config.yaml
arch: "convnext"
model: "CTC audio transcriber"
dataset: "read English sentences (LibriTTS-R)"
train_examples: 15625
n_mels: 80
hop_length: 160
input: "log_mel"
spec_augment: false
win_length: 400
tokenizer: "char"
vocab_size: 32
norm: "layernorm"
hidden_act: "gelu"
mlp_ratio: 4
layer_scale_init: 0.01
inner_norm: false
subsampling: 2
layers: 10
width: 384
kernel_size: 7
init: "small_normal"
residual_init: "none"
optimizer: "ademamix"
learning_rate: 0.0007
beta1: 0.9
beta2: 0.99
eps: 1e-08
beta3: 0.999
alpha: 2
max_grad_norm: 0.5
max_steps: 11900
batch_size: 64
epochs: 48.7
lr_schedule: "wsd"
decay_fraction: 0.3
final_lr_fraction: 0
warmup_steps: 1190
weight_decay: 0.1
Rows from block 6, named by matrix and row number. Rows with one number belong to one neuron. Each number is 128 + 24 x the weight over the matrix's rms, rounded and kept within 0 to 255. All counts start at 0. Numbers have three digits each.
# fc1: MLP up (model.blocks.6.mlp.fc1.weight, 1536x384), inputs 0-383
# fc2: MLP down (model.blocks.6.mlp.fc2.weight, 384x1536, transposed), outputs 0-383
fc1.964:105089118122195145134113102133107139106144195102114059121136128181108157132128096114108120079131165130120109157169108111173163090177120116142112134120136093119124138144148155138141149108140162125143119118077144101177113146141100121179146168149104110134122119113095092140148082102121173124129113112150103126154136116114119108128133135145098152135169108138091125158128148117113141138167117099139152151154147138141096187146132159130130143159108081076136094155112143132160147117106088148167140122138137107108176115134109171090101127134145121138120134141140104166107129149108108178126111149145169126121163156049139138129152102116122121144126145120126092097106114137147125118117095138134156091139097111154178137159135119120115147133133142158125112141164139100136111142103132122102115134139107083146101138127148144144095154156110143132137167146084131194152158085097101096098155149100027140127155103109133159115134133143138113122126119171135100094137172125141162145116154181178150131135122141152124118125093117127114110113129120134148107115109149162117143139126128115087143144117104133133091088090140128160151133123135135131099114144152118116125115157132111108
fc2.964:108106153171095143120159151126142112135145133121127171138150127159091111136123109102146169099101104163112111123108121117161098124091127132165114084166098098099129157150157118132150080144158116124129159151129122135121085092128131125094155110108102128097131139115122137149104124128130141124189130148129145115117119115127102143150166168163159134127125159157094162101162167144126150124146156132110106117144084159180082114141087142149134112181129173134142151103091150128166149189113096130098147101125140130123132113131134122098116126114088097134092179125133138110138116170147123100143113137110102126147141160121133113137157124188113154130152119130118127068136129170130117106139101158098098144112164092141146189104142101109125118130111154148108148159131138115131115105110100153124111107084152168143143091100157060150149124141119113102185123084102164088161165116131093140162093148142095128129110098157173148100118113134145122116140106091134170144119102130090126131100109124154124140077090166163124105076113151097114104124159136177120141102139176151092115109128155124146116159073147064152130120141120142148157114120123092133156127114107154154151119149147161079
fc1.965:084119147115158100119096099118107113169158142151162112136139147142165163151118129152133101163146137127098110094104132129154168126133122071137138077157166120126137086140115142174135082157124098130129115120078127127080111140108089143127074132133132157178143170147107138145076106093143129141094174109113176171151125178118159144161108147142125149114129132104111089093130175134124120121129129128113150115101122141149109146124125171124114140104135107131155093178100138129122137081118133165114138154113172140163109132119106140118116108142088146092112139118141140125083132128089102154133165146155112101116109131142146110123164115091096135116163182086099106136157160105103146128114114147077142097105091102152161086115149137116105151140106124157165108190132143101135120098157103106118090130125091118118111096137095194140114128147122116105163160095111123117127167094095137134119140103161132134102121143110118109122125172110140132107106162108137074147132130162129174180151157056088187125136134096147129118189136127151149148113135128108154149175130129147116112142102096115086147178112156098126127108163129117150166127118096109096114136122137149135158127074151144106
fc2.965:122134122089148132163097140123101125133156133146092137142124104116155145151148131125168127135128107108130168094114121128078094112113112110172106092120112118132115143122105147145145098149074176131119106145099145132140129121119128126110145125093188091122119123089134105108172119139141117117115098102145178156160150153104135088139117115164147089132159118161113097084098106152129124159113122150124142123097141139114159164097117133157164142090139076087162126151157129114079077150102115125146139085136075100106099152141129149128134106130122146138182138147122146137119154133114134135088103145119100106122164127127119128111196068122100134109138120173155150128107145109152101151170144061142158105094126152121124102107151124094192110091114161159139178108120109109131103129135122134095180129120131127088132119143158155099125104133082152129162158122093120134099137148133096098173130167111087119132090135089104108168095121137129092117112095117151121139128166121140136143151073137140125175110052140140134110115127101128129122119105146165125163133148111110115109121114123132123149108108130100163112130146085154139132118092109107144151172148101138082092107111099104148
fc1.966:098121145123104157150088137085128133152106116125123162116144097156116127121166085101132164165102140091120164152124136138143136148126093132126141096142065134149072100084116149103141149073115111135135110117120122124097145118169154159153147103148179122112152113134094102156075102138133167165155113126115137106058085132121123116132127097116123125160101131108154133135132097110107130146103147139139140134121162118136169108126110170109091139135117088123138118120172124084139116094123126087152111140163095125127141137136122142070157109138109124146159096115155119142150137138105084153111165114137110126125144097134153096119166108125099125136111134142114114182160136096127147098139120125110170104155143114118130153127107114131132203150186174142128132145108149150106154095136118129141118092103138165130138082164164144146150164138110108118152161099111134182169099119138143192160121120107131164128156140135143110144132094109109140093150132118176088140111130148152139136146116137125127143146157102107129116109165117146107132114124140139122101120154120134087117123181126144129137166134131113109151120174087127102124129113124126140122134132129155115070115110125138160
fc2.966:101167115108160137094130082177110119129143147143138100106131130115136131150128113158115118161139113095111103093131128150159088109113096149110108152129138056129104114120141109151091145155123123113135131146116100112098128160139154169155127153084101167104130078112172130137129112123126087115067071156154143141144113092160139124124135124118088094153099155114101135121111136124108120166155091121110110104092140155096131102098143078164155079112077113121165116099114120117093167135145110110136169103134139130098154117112124099143120108132108137072134118097159115124133119151142166106163126150103140108137078113155129099124155118107151110118117139144129139162142134154104139144109102068109135092120140153147172139120106156148094125130107140132135122154140123123108116167118171120130128122107134147127100122116159077147154105168137137141138148130146121129126119128131130159164127096124108147110066124094147159125096102135137119135134178154109108156143119168119124136151130076112110083120112110134133157139125154139121113146104160169108115100118130156134169136089088117155153101103112119126127120180126158146177129112142116100124123152109132121084118152144137132
fc1.967:122125095136143119130108100109136088151115117163146153184094128154124126157147114125145117140128119107087177090178139141144127129133107127107094126128118159136141155117107143106105140121155137154132115120104127078115102130083180141173078130106136118121144117130114115096119108097095111135114121111159166103147090095135196116117110132143119125152148111122129159088127182112139157167121160112131121087139114136116090126150118143126142195133137107128144094178141162114146132108146100169140142122128136125097127125118129121127180114125094096086137112086152080159126161140124153125147159165120127099109134126128166097152138145092108107175126158147106086101145070141134116117118119126125127123171125098095134127100146134085097122108129113127143110145151169081114110103128111135095099106149118096111088153164137111134120160163141121135146138128134102160113101120108175129150091114136159138121095158125094103166092145119134123070095113169120094102167128121117124141138147170122137136167148128165144117131160138147103182140136124126122172125122162112130118102146105149124159140115186113147132157114112080104140152147164121145140105101097112140143130120171092174
fc2.967:118118145146178113116174104135169134116105125110121166151106141122117160163159115137151112111158085085145169081150137161101126107095128124146134169151171172139096140140147166187151150156174166130149112105135154168101102150150164198147147180096156149085080125152132130115110131072170111151117121126163121158126101157157126125131105156143135131115128089147138089150123111127139167126107147154130135113099126086118154139083160115152129117095124155149145136135115141119149107103115131143142160117109130114141109133112081111151165130105140142145119144106148188148184103157163144120140121125147108116131157154137134124118148099113129131094148125128117124178142140113131103100107121112125127167156088139125144135148111167100160132129088134116120116161136125104104135111137165121148092112181179142136147100113111105104143139149194165188174111147155101145136107122140142141149130105146142080135140149108141143160158122122152081132137135148140142144078136188173133100171082131134121113158151104132095133145123115170094130151148142110112119147118112138124110094124134081157136126088082115128184154097083144079122145197153166164166133167142163125137139125112156156
fc1.968:160146140145127124150124125158126154103176112117118161126166078108122134144128105154117148135116113137111121176114147121158120111144145152076125112106107172125094095116086137114123120118136112142183104140115117155074104125132117109138088163137130142133087092138145125144146100220130111151109100137108141130146105142166132165112110142150168098133078090138121128164123129111181147146181142126121133140144148110122141119132126111086089127137152162097108137133144123152143133200100115101053103154117130136129114118144097114120102125130127183108137133109100112116130161090127125139146124136110135170111149131101105141119129179094099164081100139135134161148108135143117114107147110167082097133106145122114111116076142140088125152141141097098116138137127102098097162146148139122107105129114134172113142118152058118130103126166087159130118107118076156138081118136146090168102154121117126133107121151137144111159109143119116164178143141135149122167102149134112116131133182141100105127171134142132156156103106156149114110104146142122153111118149089129124125115148151129150144102106146109109108150089144133139159166135170134124136146126128138111151129100098093133
fc2.968:145128131121109137111106092122095121148144134145125145159095159191122136093103081175124127142141095107139101098123130092118096123150118128098091182145115117138129151141130125122179142140154137098151131144143113144101128125105100116121103141141125115080112132086129159144137126152129127142147149138132132111086117132109132143145127152128105121110138148121130095124135105090102131094147134120157137110150121107128082094145113152136119104148122104141138148122181142155127107120114142131163119124100128104146079131124088114135129137136088124116165112161132157109090113137136137138137094137143148108190142132091148143156107149121151118143139171118137108147109164116153094140122098154148126143108161154107128163156110142149133129119136133150146146100127136112149129130129114094116103128146144111096127123129099156140158164119154178177156144109133190111139134112154118168089142108130133078125119114112146136174138139149133139126112096130113126089089144091146090120135093107130140127152110136117091146129134125126096135099194136120106120120134108097103055122127171127136128138096114132109127140133130134120129159101108124122129100196150115106092128165105111126
fc1.969:114113169129111124156098114165090148120141098110114130143082162120108108091146148123132079203096129146063124150081134085107135156097092085156112128166168112146146112142131059118133103143117113168156137111110092117141171069125121124187134081123080126115138109125089077107100138140106141126144185114126149142119132120185151131134146089155147094156096111132124158085152132162129180114110114151179157094110132148125162112149105144113124107157084139093156138141120131141116138114106114115117133122066128157152164093158112177164118151158112169107136138122114106134141061133114096143088110144147141085105113149135100165132108142114117107118129177147108156130102114114127133130127157137113070102094109116107103122104146156127139094136153142095122115122146133127128133132130070150140103164136122117140117122194175094138150106110171125140167194138141147131135156166137140152094131167127134153147087125133147120123145129118113125128159116111135147168117154133114121139122170099083133109106144164112184117147082161117153152165164122128126098165121143138157184096144137122108122100106138110128149150187096112136141153122116131160128105173111110092137111105125117117
fc2.969:119170130158115138107132144154132104137127122131135169151097120142158114115118136106123115154102145061107137099117090109146108061169177121106152138105129155096135143132093123111073119107131156103157135140110110131136118165121103122130121070127092157092118153104148097164113120127156147102097119102125110142126189106149138126108132113135118127116137131084095124122147128158158126122174132187078182092115116076078117144143175106134134116143097088101149103149087133161106103135118120114143184117107066128137120143111084116135133155103151136114104131143062104120143114175159125113126113156145122129175087115105138107089119170107109138106132098112070124117088176103124127145139131137143135148151074133132144130122105137137164136099130124119110102096141115091124146131114136088116151113145150104111139116136123157100106160118134108147165121151123131112105103128142132127143097127108095129145102142125148106113152140094163056121156167101126139165143130104130093098144101127129124145130146105113159138196146130092088121114120093130133116149153163099146114135116107194108164153110123164151129101164127141164141124148128119125083167156152094201103098094127070147
fc1.970:136112162155121106132136138158088132085095167098101153158120138143139075109153144131143129203110125127106082146117151152133104141143130148112098145143176120144126114129123103137095119145149164110181152101109132120175134101137147109136120125138145118146142144071132121162131093123153099115089131121134163100123135085112143173127127108150139115127131073120122160101126178117147109125112188098150182134169143084123161118128176145100139113117100151091090145113076132077118148091130094129152170117111137106134096147094118147137128117142101093129113119110147105154099062124124144145140156127130168101111155145124128110131145094148148135175087118088130164130154134114153158133162169119131127168144153131106130148155150143133112128127137110125103120119125126121164138108080114113116120135078135137114035121144143169143159143130095088156138134111116148165153146124088154114120154151113161135094108122093137139166126067096120140114178145096128157121142145141109150186055108083162158121120109112135158139111167152154142124122150093106128118139102160151097127140133114139130115098120122147074163093147116101103117107094110156081114115100111123143155152154152135162
fc2.970:098144137176098139077168146117106132174099123124177153112145075140147122099161124134105145073169114136085150103165121089100133109158158155140104129158149112121123113112140130120116130135115144164165106146130149152074155098153145172104103127117126147162152066153084109091117112129155117082128173127123135142101142109100140117143124162132135102146145121125097151106082122140145077115133126142097104150106105159100134125101137113146145089144125104112116124191114126126168120151138074120188112145143144124129102135107118146128136135151136094162142124149151126124085150153140156119151119141146131093152113124153133100152095130152126135118111154102107163146138157136110146147137145120169124203132110115139103157141156154144126175130124118117146146119097106132140119073114145132117131109159101136125119140131162162126093162088154128158128101100126155132106143139173139074170115149107098146126161162117106085132114149173144172127143167119099159119092123135162091214101105126141140138122093087139161148118153088175154145142092119159124145121145147127104109098130143151112098146095169161146128128109149172135102168173157111153156132164113124135114142130169156078
fc1.971:115124125116089095094126146123145145084144151129175104104097155173129124158126121165164118135095125142142112106107099134134144073120110114135108077158141135145089069125128092156120099150133131111123159127142130100111102132137117146124118145144118173134118150128124139107133096103119112124098161111142136115119138118144161126116109139152150091093119146132122103083131163101125169101126137149147135098162095161090165121099069162131124116119149137125191180152116130098121126134145123108103159133129124135127115120128156124151110144099137140120194119107156140161136130154125102169134111134114167141120123155111143072092100178114123115092157133157121079141153108144131129128128139172108109139136125141141127137101119156105097163101137119131135076147123120124138159138116147146104134112125118190150136135127108149115157148133147131149141142074120145135145091119108115125171144143156060110135105120102119155144169152157129162161116145133149075121071143134123158145172134137118098150114138106152117110125162089146133143101141113103124114141107150127096148102126113142167111114139113129117116114108118129160161142101123100143127107145130148114099177081125118081
fc2.971:137130106165179095114142105094121133179105162119120159155097115062144124131106136132106123126132100131195163114105145129104139112063091139109139130155145107113099145122090152114105120137152122087110143118163107081172126121161101143147086135141147115140109151120092108177147127156114118180121125134150160088148134109120097115128075107147135106089155155159141129108172099115117140114105129175054119136112134134183096127131140124109116129107132114137103155143131104142132119110118121131109137116147131113113128127139114124118100084086124126132116101173155118122107145141133119114126175132134100111096133101165163151108133089159076118113167110168111117141095088107128157135129097133155158104151115113164154118119152105144127131108151109136081142092112125147088124135143096164105083138117134119166133140104122123121119144114126104147109170169135126147152106138153158120114082114154124111110166149118118122160113124120105140110118128104143120110145141147081140098075114151141104124144099170148102124124127122114119129127123135086146131154147124138113109114129070120142090121108087114162156172107135127098133061099157136152157139125106130149116117156143147115
fc1.972:135130114130143155126071118124104138154121123124138137110180104127133110089118110155128121104163147194105150135136120149156157115133139086135122116152123190104117142110135096131136110120074153206150137139110142111139105144124130144133112128126108131132128131153139102115097122123146110142110088143136147096197115125161129127148132097156091109143121118068159129116135098152125058134099137122123142137145127111143151105174171144104091140140163171133120086071056158168121105111110101168085126129144131117213167107142135153126144099171100151125116161117178155150133138111124146161095128164121149117146107132116134175092154122133101127133129130153157093125086132120121160166105094114111136114109150091143113075162143090107110106125143146124126127161116136128174107129104139122136123121163098139118153085141143130107064160123141087154159120069133155198138142120157141137135161142113147108153109124062149140112126141150166153083158159088143099134120153138122125140109133130161130103092119137102149156123107095128154112153133119154129094149166149146098133107158100080075145137108169160148137078142102120122147116129118089075133153139117144150144120091125184165
fc2.972:175133119141122096133105127122179126174101075160076088130126115111123122142125127135137113113127094146114140171149124150145139140161138149117141135163102139186091108137111130096140106119133096179120154155107097105128131129100076103141089139130126085131154129074125085131122102153128091150155165147136125125095149110113105112120116133074169149124098113136199110127092133083103169096080105145152120112098171146179106166086105117160093131148180137156148134142143107147148130105127133068131080115136128115129126111163083097115112114183184157179105157121087149155107122166169143141117113131127112113118111143170161104134123085144080108145131113160111087094115153086101110168138142081150126141165107132131151140100126131114128124173149157115113086115147158119122101102193086085136082132174102144124154142129133183109122086146154163133101133150148113137091114158095128101125146118102173120181134145077119117097122105102129153120108087109149132134121137133135154148148110100129137162111165130125131130143070149130141131118150156137131096173131103132135157122131138120125133137110116121142115109191129125155105108172129119146069137195176101108154143094153103113
fc1.973:153111121134133149141113130160134113120166144164132068115114139108129135134161129129126123131125119157160119139150080133120160109093138112145129151113114144105151130108136121150151127164129102141134123081121092106150137130146154144122110129129135107113141163120169119118129100173138153154172146157119108128151104153133128086149103132176117136166112112142155176134150097137111112144093106159150138152126071116125132148136154150115173174114121112097085116119079121137177075135053123187092137098151113090106105108120123157098144116121101119120144161122130089143142129084093131177114116146120156138096127095159096137128124124140174102137098133131097137107127127135119142107098147098114164102138122142120145098139110137122119076154151152133170155108096146091136148130099112155162111122137116100141097141101123119120112176173157126147126128107115117133150122133161125164130148160161120093136105109155109117101109095135174111158145138124137111118105128139126127153116182145117127109103140111125153110108155128129100125146170160119084132117123148058089175107148104159110133167117112088152135144143139136071140147110109121106091105141140130114093148104103105147
fc2.973:110154164129094196132134122151074099106127148143151140139134156134090129100151124069127128146104117130140130134139188155126140133102112142125143100106123137096153107143137153125132122079151140145132140156127103131125094129114127165155139123079163115091124120183152122112159105129114184107189136130137127136122111149168087126142121105142144160118105104148157156126120108125128126148120126170148135172110147137135118150126110122092135160151091131086113148084145105146121079129133112128131126124167114137113127113149146111113135135155092140093107140076119153096153112125112106097118128096128168113121189147120144155128150108122103100144125118146160161124137122147156125147123120133129139167136110061161118143113153107102154156151131119117126169126131168095102160149145108121158110130142135189112126134128148110114097170117111144112095087132122175137143123144096117123186154129179128120100147131159159119140137137103119131130111105106079118100152145142171114096123118099162113118161122147130129107078150101135109119129092100117128125118099167143152109145150146164104131120102135139112119120125105149119142186160152112134161099139150101116133142113128139096
fc1.974:121134180146125131145107086135085085119153133129126136099145102143128105128125146123157093150118132119125122146176098128119170136097115115108150149129146122136119110139148130143153139114043159127126149152123098105093153104123174097133109122175126161119129122125113132128107125086134180123120141088122127095126142114111099092120100129169144129127133106107095134079151117123157090164097096103116155133156147113139126134103113152057125121144106139121154111131147133106124132087105124135095117124081092104148111168134119126108131143120135142086102108081131155155116126098145151174135166126129146124128114164149132109104152153148112107114113124123059103107164125130151127095160153100116118105120104153106151110074094122111108127156143137136115112138137192164134152135095144096123089147111131085122082082126087071168108123155164138148123163145147126169194122146128105153164096144142142145139125146110075123138128150126074130166110129163175136141109145117146152146117105126112145142104151100138152103143146147154109122112196137166118130119116136120112140143122106141140132133098138106141138117120119135107170154152151143101141106101139120112113146132121162135
fc2.974:108141158132132117052171101102121167101117159111139118151150142103124099148099136116179132132128106134107141112124151182121143128134136099150114135131158095128181147125119127147134086117154140083137122134139162093161153120118114170121124131105154116120143082123141115110158100122126160126150129117107121105097084140136115135138129157096092128139099101163126161125147129122115187184118147134148174115131095168139118121113123077150112130110105124116113144127142098161149159105123125135121168122099114126128160129157146139123110120121131158111096121130113153093139151139127172163109127109148113129120145141120130163153115116133118107139077094132151086156119136169123158130121116118114109131107161151097128102112155144121136130124118109192152115163172102128079135156090198147093098128140129090121066150183128108129135092098131119172122113112132129104088128133161130134091143134104161118109122137164108132149128109095137102147164144131139145142143164149144110142108145095124148103095150102086144161143146116118113193146084120057175140113138114114112094140113099159147075143149146185112145193126103121146144147129134152122127149143152123127118140173146161141
fc1.975:129145125142116123159123108141115133088099110112124094082103138109090167172146086132135122165070140073071085172147106089134130158096093104138133101136125134140132134163127120120144140129095152123144143158101145102148111102138133150102135118127117128123105107139117105126145136124127149132144159117085129119103111125134163125123119147111147113160126081119127155125109112129157139140080139133141124132145162121146140152116142166102158157133131129150154127145088117131115129166114127118122112124098110118119113114099112164080133103139158151151114125144109121157125123145123152152108119121115146104092147090154174136176154113111090106091119138090129124137145151100136133149137155133137110112107114107146092090136171159129168125092144135127132124163140101162144101117149160119124115117116088154111123137160128128137171122136125163143132152146155158112118155101147126144127161121136105144142138166159156148075121181102104109124142189163175092127093156095106112098113149121114176103120132160144158104144152133133128153136131150121110113126141102136106133116119111098151122123136144140115131105128109153110158177155095086142149087182115057141153122099079140186
fc2.975:151139108116142104065110142138088150127147100160110132091145127130097149121125086130123092128112146087123113154176118135167111077109131116130093109153133140126141141101120083123144129100093106124137111118146119163086147119135156120096109130110100117117114112109103162120128182142161154104145123129153113131115099118152165106112116124104179138139107138123104142145115083147137124116160090089117152147135079117129079169130113139158156106134082136108120113147133102130113173165139132116143128114141112157124136125115144110142134104111120119101147137120095117140149148141118164143124122110161135121135091095131163122079142120137126141094135113120141142110141120121142114137123133098112120130107124137116129115134139132089099134067145160079134100140127123131146148136144107144136140118137117139073121168096103176154124106097126131121151142102162134096134114092167057123143160108148100134106133122121153161112117086140149208135156118122134145130162116089112133109138111112090156109109169098127093162120142103125114146110121085111116141116113123155135078131146091164173141133112119114118104162139118162137154086118116125095105082111148112119112124140173088143
fc1.976:149120122139113122155090110116135153136159128161098119135065141099145135127166154087133120171141151128154108115118130117138130121134152133109121130126132096163112103150118098091147170091114091161163081135162100139153095072149107114155112105097105120094144116126133088127141095163105140084121119166124156163151130150185141130150110138132140116193160127156076107130152131169116119101093159143125115120141106088119129107143132135105170135116119152167142158166110137066126122143135138105127161172108114140131133137125100144114137126127137129104146077101112128112151092138145154121113161135135162118118116143137138149114167096102145109112109152154127120149139098098146107146155107168127135115106095100139114101135163106131104171124154131096089099118107103152099152109142158121112111129150067144176113117146134126108108144124088142182154124142124145093140121122119143114144138140082114144149148121117151098110095111141058076145151102160099136127140136126156084134120162198103113177108108113131158158152152119131137109139111114127144128124111130119153143151131098126117171136112131128126149136137138105079164150159103102152107108114129130164124084135155135180
fc2.976:125143133150122120117082081132132148137078097129130169140106152129156154139135148118092119142123126123180113141142122158108142119144122128149090123087124118150143141146092133142165148100129092071122145109130153116133118171113129155142175145143166135121117179125143168174118151134093131114105179108164136133160107160138127076129134144104142111113123093157104100142132157083126120089142113150124108136097139122101125130122137124104164109148103157122127136106158125117134090130140134149146140121151141130164144145129124140104099118132120153166151086122188098133145134101160132084120114152124106094157091146126141139122189131134126130104120103124114132163133149159077092074117177149156129127124121133143095165123092111140162101113157122151150166135128171111131129180142123154091124107140120131116090147082148088101140158142132124116134148142130150136119127146106079124097187097128143138134204135120096099116122125137104135150150165157126122110103137120101155122117138134119123121150120134145131103140131133145150165077132108119151153127166140134149105139139115102149151165103107143163094140177158091105114095135149164127127115106137123163115136138145143063
fc1.977:137122161165116076097141159133079140129134119130139133144116123083136092130143121146129127101117143139134116149152142097160133122095149171112122110152155090145109111187113083099152150113137145151171127100134141101158089166115115125109139139085138093144134114111140112103136109127122120099134121142129166145144134099102092152104132129133102134186165116134170089095092173099198129058161098131151125092130108169144060114163091128123131157168137125135100146132132157126124125101123085130127181123110137151151134140113096134159151161139135140116098125117133138137156110147157123108132175136136110118123141136100123085126147137114127140178146136135145102168141136135116126153129103136124129112081098145147145092127146111130139120073149133121144145176115131141144089176146109163149112160132121117129112110135136120096130166121116183122125109117124124118101164148118142139091087082136087157045165129168125132092128134143108134164090142177148108113130143145141126145132125106075147134146110110088142135137174139124130124094147099094129165135132101183135150118131149131158152135103139111135170103145183128115148124166128107106149161151067119132107106120158134082
fc2.977:112117100100135124138112148076127117138109155153127158111144120156114116092143116130125099139154132154168110146152113109098147128097141140104136139165098101119153154122115130169140145111147092112099149114103163145109128118103163145156125122177144141172126117129139116096108088091139130116162102158090137091153121132140109117147104119139103128140142103157125147148156109133103096147145137125132091134125133135186086114133185175145126109139108163150124131107116108076086132123159183148139127173152103132085119142148146134138165123158152129146176124117080121081145123086127118151105144121125171161097137167154168128091091106091168168140091171102081126111096124130129115128148185160120060144091136137155166150141121130077125103158160128112108119123132101125163157160128117131129138139136143121191130153119130133135074149119116127091128120154148122110096129107086125126121178056167087119133094065150130145140120148066153160152081174137154138128136097113159124102104145114130166176140117119106130103113109150118171123165119116130134111140130155155128143135113143133108125156181152116146101121154162091101066105150175130140148109085079108114095104179139095201
fc1.978:131124158115140154159100132112162107157138133125157148106136138107142095153148113148124157154163156182115122175149153152139183130096106133125097177127133148126148131141134175105166178161096142140110138094128119126116130154124114104106130124146107138097129127094136155133123115114151152139160137150118130126165152140171130115107123118141057129151134146118164129123156112076120065132109145128109149148135138150125130147126108111103102198148080130115062170092076146110116102125072108107159149130071108104152126117101116138121098111121126150143137138149133145158175135113124155145119138163131158122094141115121079114143150148125102119118136163113146139106161160156093088112087083122100115071138183148147191086147128106100123132088168143181109104131084127103104125101108137124067109120116125150115138107141120109096121137116154118115143133109122145133148114121132128102162063165127132129142129164163125100117124121121096161167131123148096112082091152133128107165103138116145118162143110154132146156158114126146127135136140139120152157125137044120137109116129119113121146111116161118151182142156169118104157123169110110153131131163175156083133114138119118098
fc2.978:162086109100076161105140149098162113142099104150127141081101088099099110121138067109113123118116123131131129151083133125118115095106102156109120118115126136117148100112155170102133135124145145116082157139140154127125122103089150100123096119119103145135113214135125103114091137126132129153137139125100139078127145181117142154158083132135068131095089103151144141156089119110155124151131123159096113136133118083137142129106100138136125104114130094140098142158111138143143148146142182098127158115099151111091128133142114127114162073174134105146187145107105121115132102160153111154143151127122134126092141138111124112077114129117116141126119121154098146127124124122147148124123154129123138173147138133147153166147137149084134154166118130116111121182152110099146154173142121149147081135145100114168163090139107146148112191125168114121126157125127107135129130110089093123157098122145118074105104105117111129181160096129136156122124099141182157103126099137168094141148143152119140163136136177121106119097121113093140111112142123104101108119128099121118124163163095097093110140101142123144174133143113171125095114145136115183136138128127118148141159121135135140
fc1.979:100107111152171112178086132130177151129136101144150113097174148119131115107166103157095152118158126135134130143116102154125107108150108124121119140166140105127111084147129114107153106076116052082162151106114104155174159115141065117112144179116130126117102121106126110093146095136136097092123110134146138140128097113157119127145116124113103118139165120171118163124135202106122103118081125154094140135128103151162153128124119136103171156137073083085135169080131121148101130128148139096075152143097142126165147131136114112134113149135079107162161129139156109114153178095101124131143145150153112134117121140148100142126138192126111077145131174111125102080140112103133137121107167106127122154113089140090143135118155143120200127128125130135091167117098116132086104126122175125132080146129147101101134124120133102137133136112154144114143095110144135110136091161119160112136119158150119131138165078123114126112125120105124132160120142109155137128124147158104136119129140123099123120141113177113137107140121088150143147088151124102161141157102137147120178162100098169139129134097153123143151150134095117131138141091146149145144111132093125120150130122137137082
fc2.979:167160142146088107120058195157128153125100103089136112130072143168130125132076090156161072144133149126112111133092124122092125139139163136119091110103118137119105114122116138157143148125141127150122073146139122123132092094114134144124131100113086162109108068080077142118131119138142103121119125142123114132153126112125114165143143118184105131107108149138116128132111117162128159148118107132137103105102117079121110144133116135076128153112199119130098156142171154102126134118148100135131134162084135165129107167107098167142124175121089164098119117154097122144159188143116147175121124121114136097127116103136130119171168165113131059116142144122130134136138075100116130141138131100132106112135122148109085128144059079109090151126118151087119117115149158151171124083110133147142144168093119116106156121112119115132129094099148178147112137101069116107107119112171128129163148142135138126133118056116120099094177129137123186086146108145109148142100114106114129127115141108132135158128127128134142142092162129105128130067173111120131156118150134107103141169133138114144113124127148133122112122122091160146137115140122146152107108125126118086162120084140140129
fc1.980:089125127143148142109109094084106077146153174109133120135125146162133163140131114116105121152078132137108147141099097093157135131151071158091131133124097163134153146109130138105119115123077132169135162127080115139135120148163134088121147110180153109142135124151075131085123150147132152139145150114125120133132145090141126118170090095155096124087113079130147152157108150096141131115127120132178138160116110097127081126145129117150071136151144145102136091121110161106123121158176100118113104108125100089112148159115124186125127110126148164130142139129157153167162115177096080159109104160088149124137116136164150136156134160147151156131153100132131105131165083106112126131129141104111154112156125159139144097116103128146165127132115142128124115107097112148117130134120136154142126094088119185136118087119115137169109115091113178133146114098115128137139144133121129124158150118122137126150166127145131126093125102117105141125137154125110167139112145095088154149150141108149104128087138096110151112143128180138107128166147081120126142120115152115126125106131111113074132140114144133102139126164144099146148145128146126085096105130146099113111086135140158160
fc2.980:109102162124171101089140111175090118148118131129114072105130125086143180132141098135124118136126147133086130105125127159164124112096111112116176118162128127090092134164129133093126153084139135098136178148078097127115114160117125138171173122164171100166145158163172170122143157118147097115140121132120167136097076073127139133145133125123126140129104152127111168109124127120156127153112108176113116135146119140107127114128137112125140101157120119103118124119149095122116153141117132136106170110110093132144116122141105107125115108113162154142153171159133140123178153128154123133162148136127174130099151120126129124138123138129125127174100122118165154142138119139165133150145177118143149140133122160146131196106114169117162123142118108137128185126114122145149135120131129143134132091106089143107108124136129120140105093108113127134093110125165127134096140084128126131132150159111116141079122094094148097159094149120093095140148126145151118130154136115110096107134122090093096111160129101145105149086138125142174111109127100100098136103136134154145108135157150148147132115113136095101130151170139112169158129120124110094106141141087122113125119141179175085
fc1.981:118130132172128098141119122117110136106132128175121145159124127116127118166173121104131167115073160156144092183094119108122145139155153158159152175103114093090116108139142153091105120161097126102115163139182139183137121154095122109146127119126140156138119098097140081122116105165151169156167179159109122137120126099123156121114131082150123152131142150118112156138142133139116094109133160113092115113155125176123154121099105135143135141138088064110165126151148130090180118164150095121084127093124158123100163109127130201111130094093113127161133121109086129129141119164084098089188118119140139136104106124127116109160121107172115115145114121098086116114144148127082183091147138110101093124163134134097118150137136162104184150146128124116099144138168140089105117102123128113128140115093127144139111100139143167136089072107139153104145093130112140152149153144110109174139154111139144167139113151125136150096156099069148123124111126116128167092120175139114153142113138117156153148123106140149089131103137105122141153127157107129116080104119122112108142163172132096098127102117154103143121132115107130122149107145103117072119115146067133131108150133176113124
fc2.981:131122126132108137134123114113122137189152123115156070141181143142096098142107110132117147131136134087111146151123143148110125117104111147117139172155130115131071175086138158170151118146140140108113136135102126113088129113130128093129144159086167122122076084059112111156121084101105122117124128100121128153163133087150159120154142106099098114150114135123119120123149157122156107138133157089141088164088102171130131131170155152110099117187138122151134095081160123127141140135117145102096168131127126142098168112101104113115099168153101142131148139114147155105126126099169120172123125084148115111135145160138140132113116130115158141162104138109104119120152102121136142119106088095159119066117147128104113150127136160090136138076120157146135112158143136113164155169113161159135105100071108124116142127151123122177129173106134149107120120127131131091117118098114110128094119097137174127139145122121099136100085074130140116137153125151115161123147136133123125099142128156154110123117128113126104118090093177105132138063109084165137139102078106140123148084110107141134136134072106176037081129100147141133101155142147094121154140174094166152089103144102140129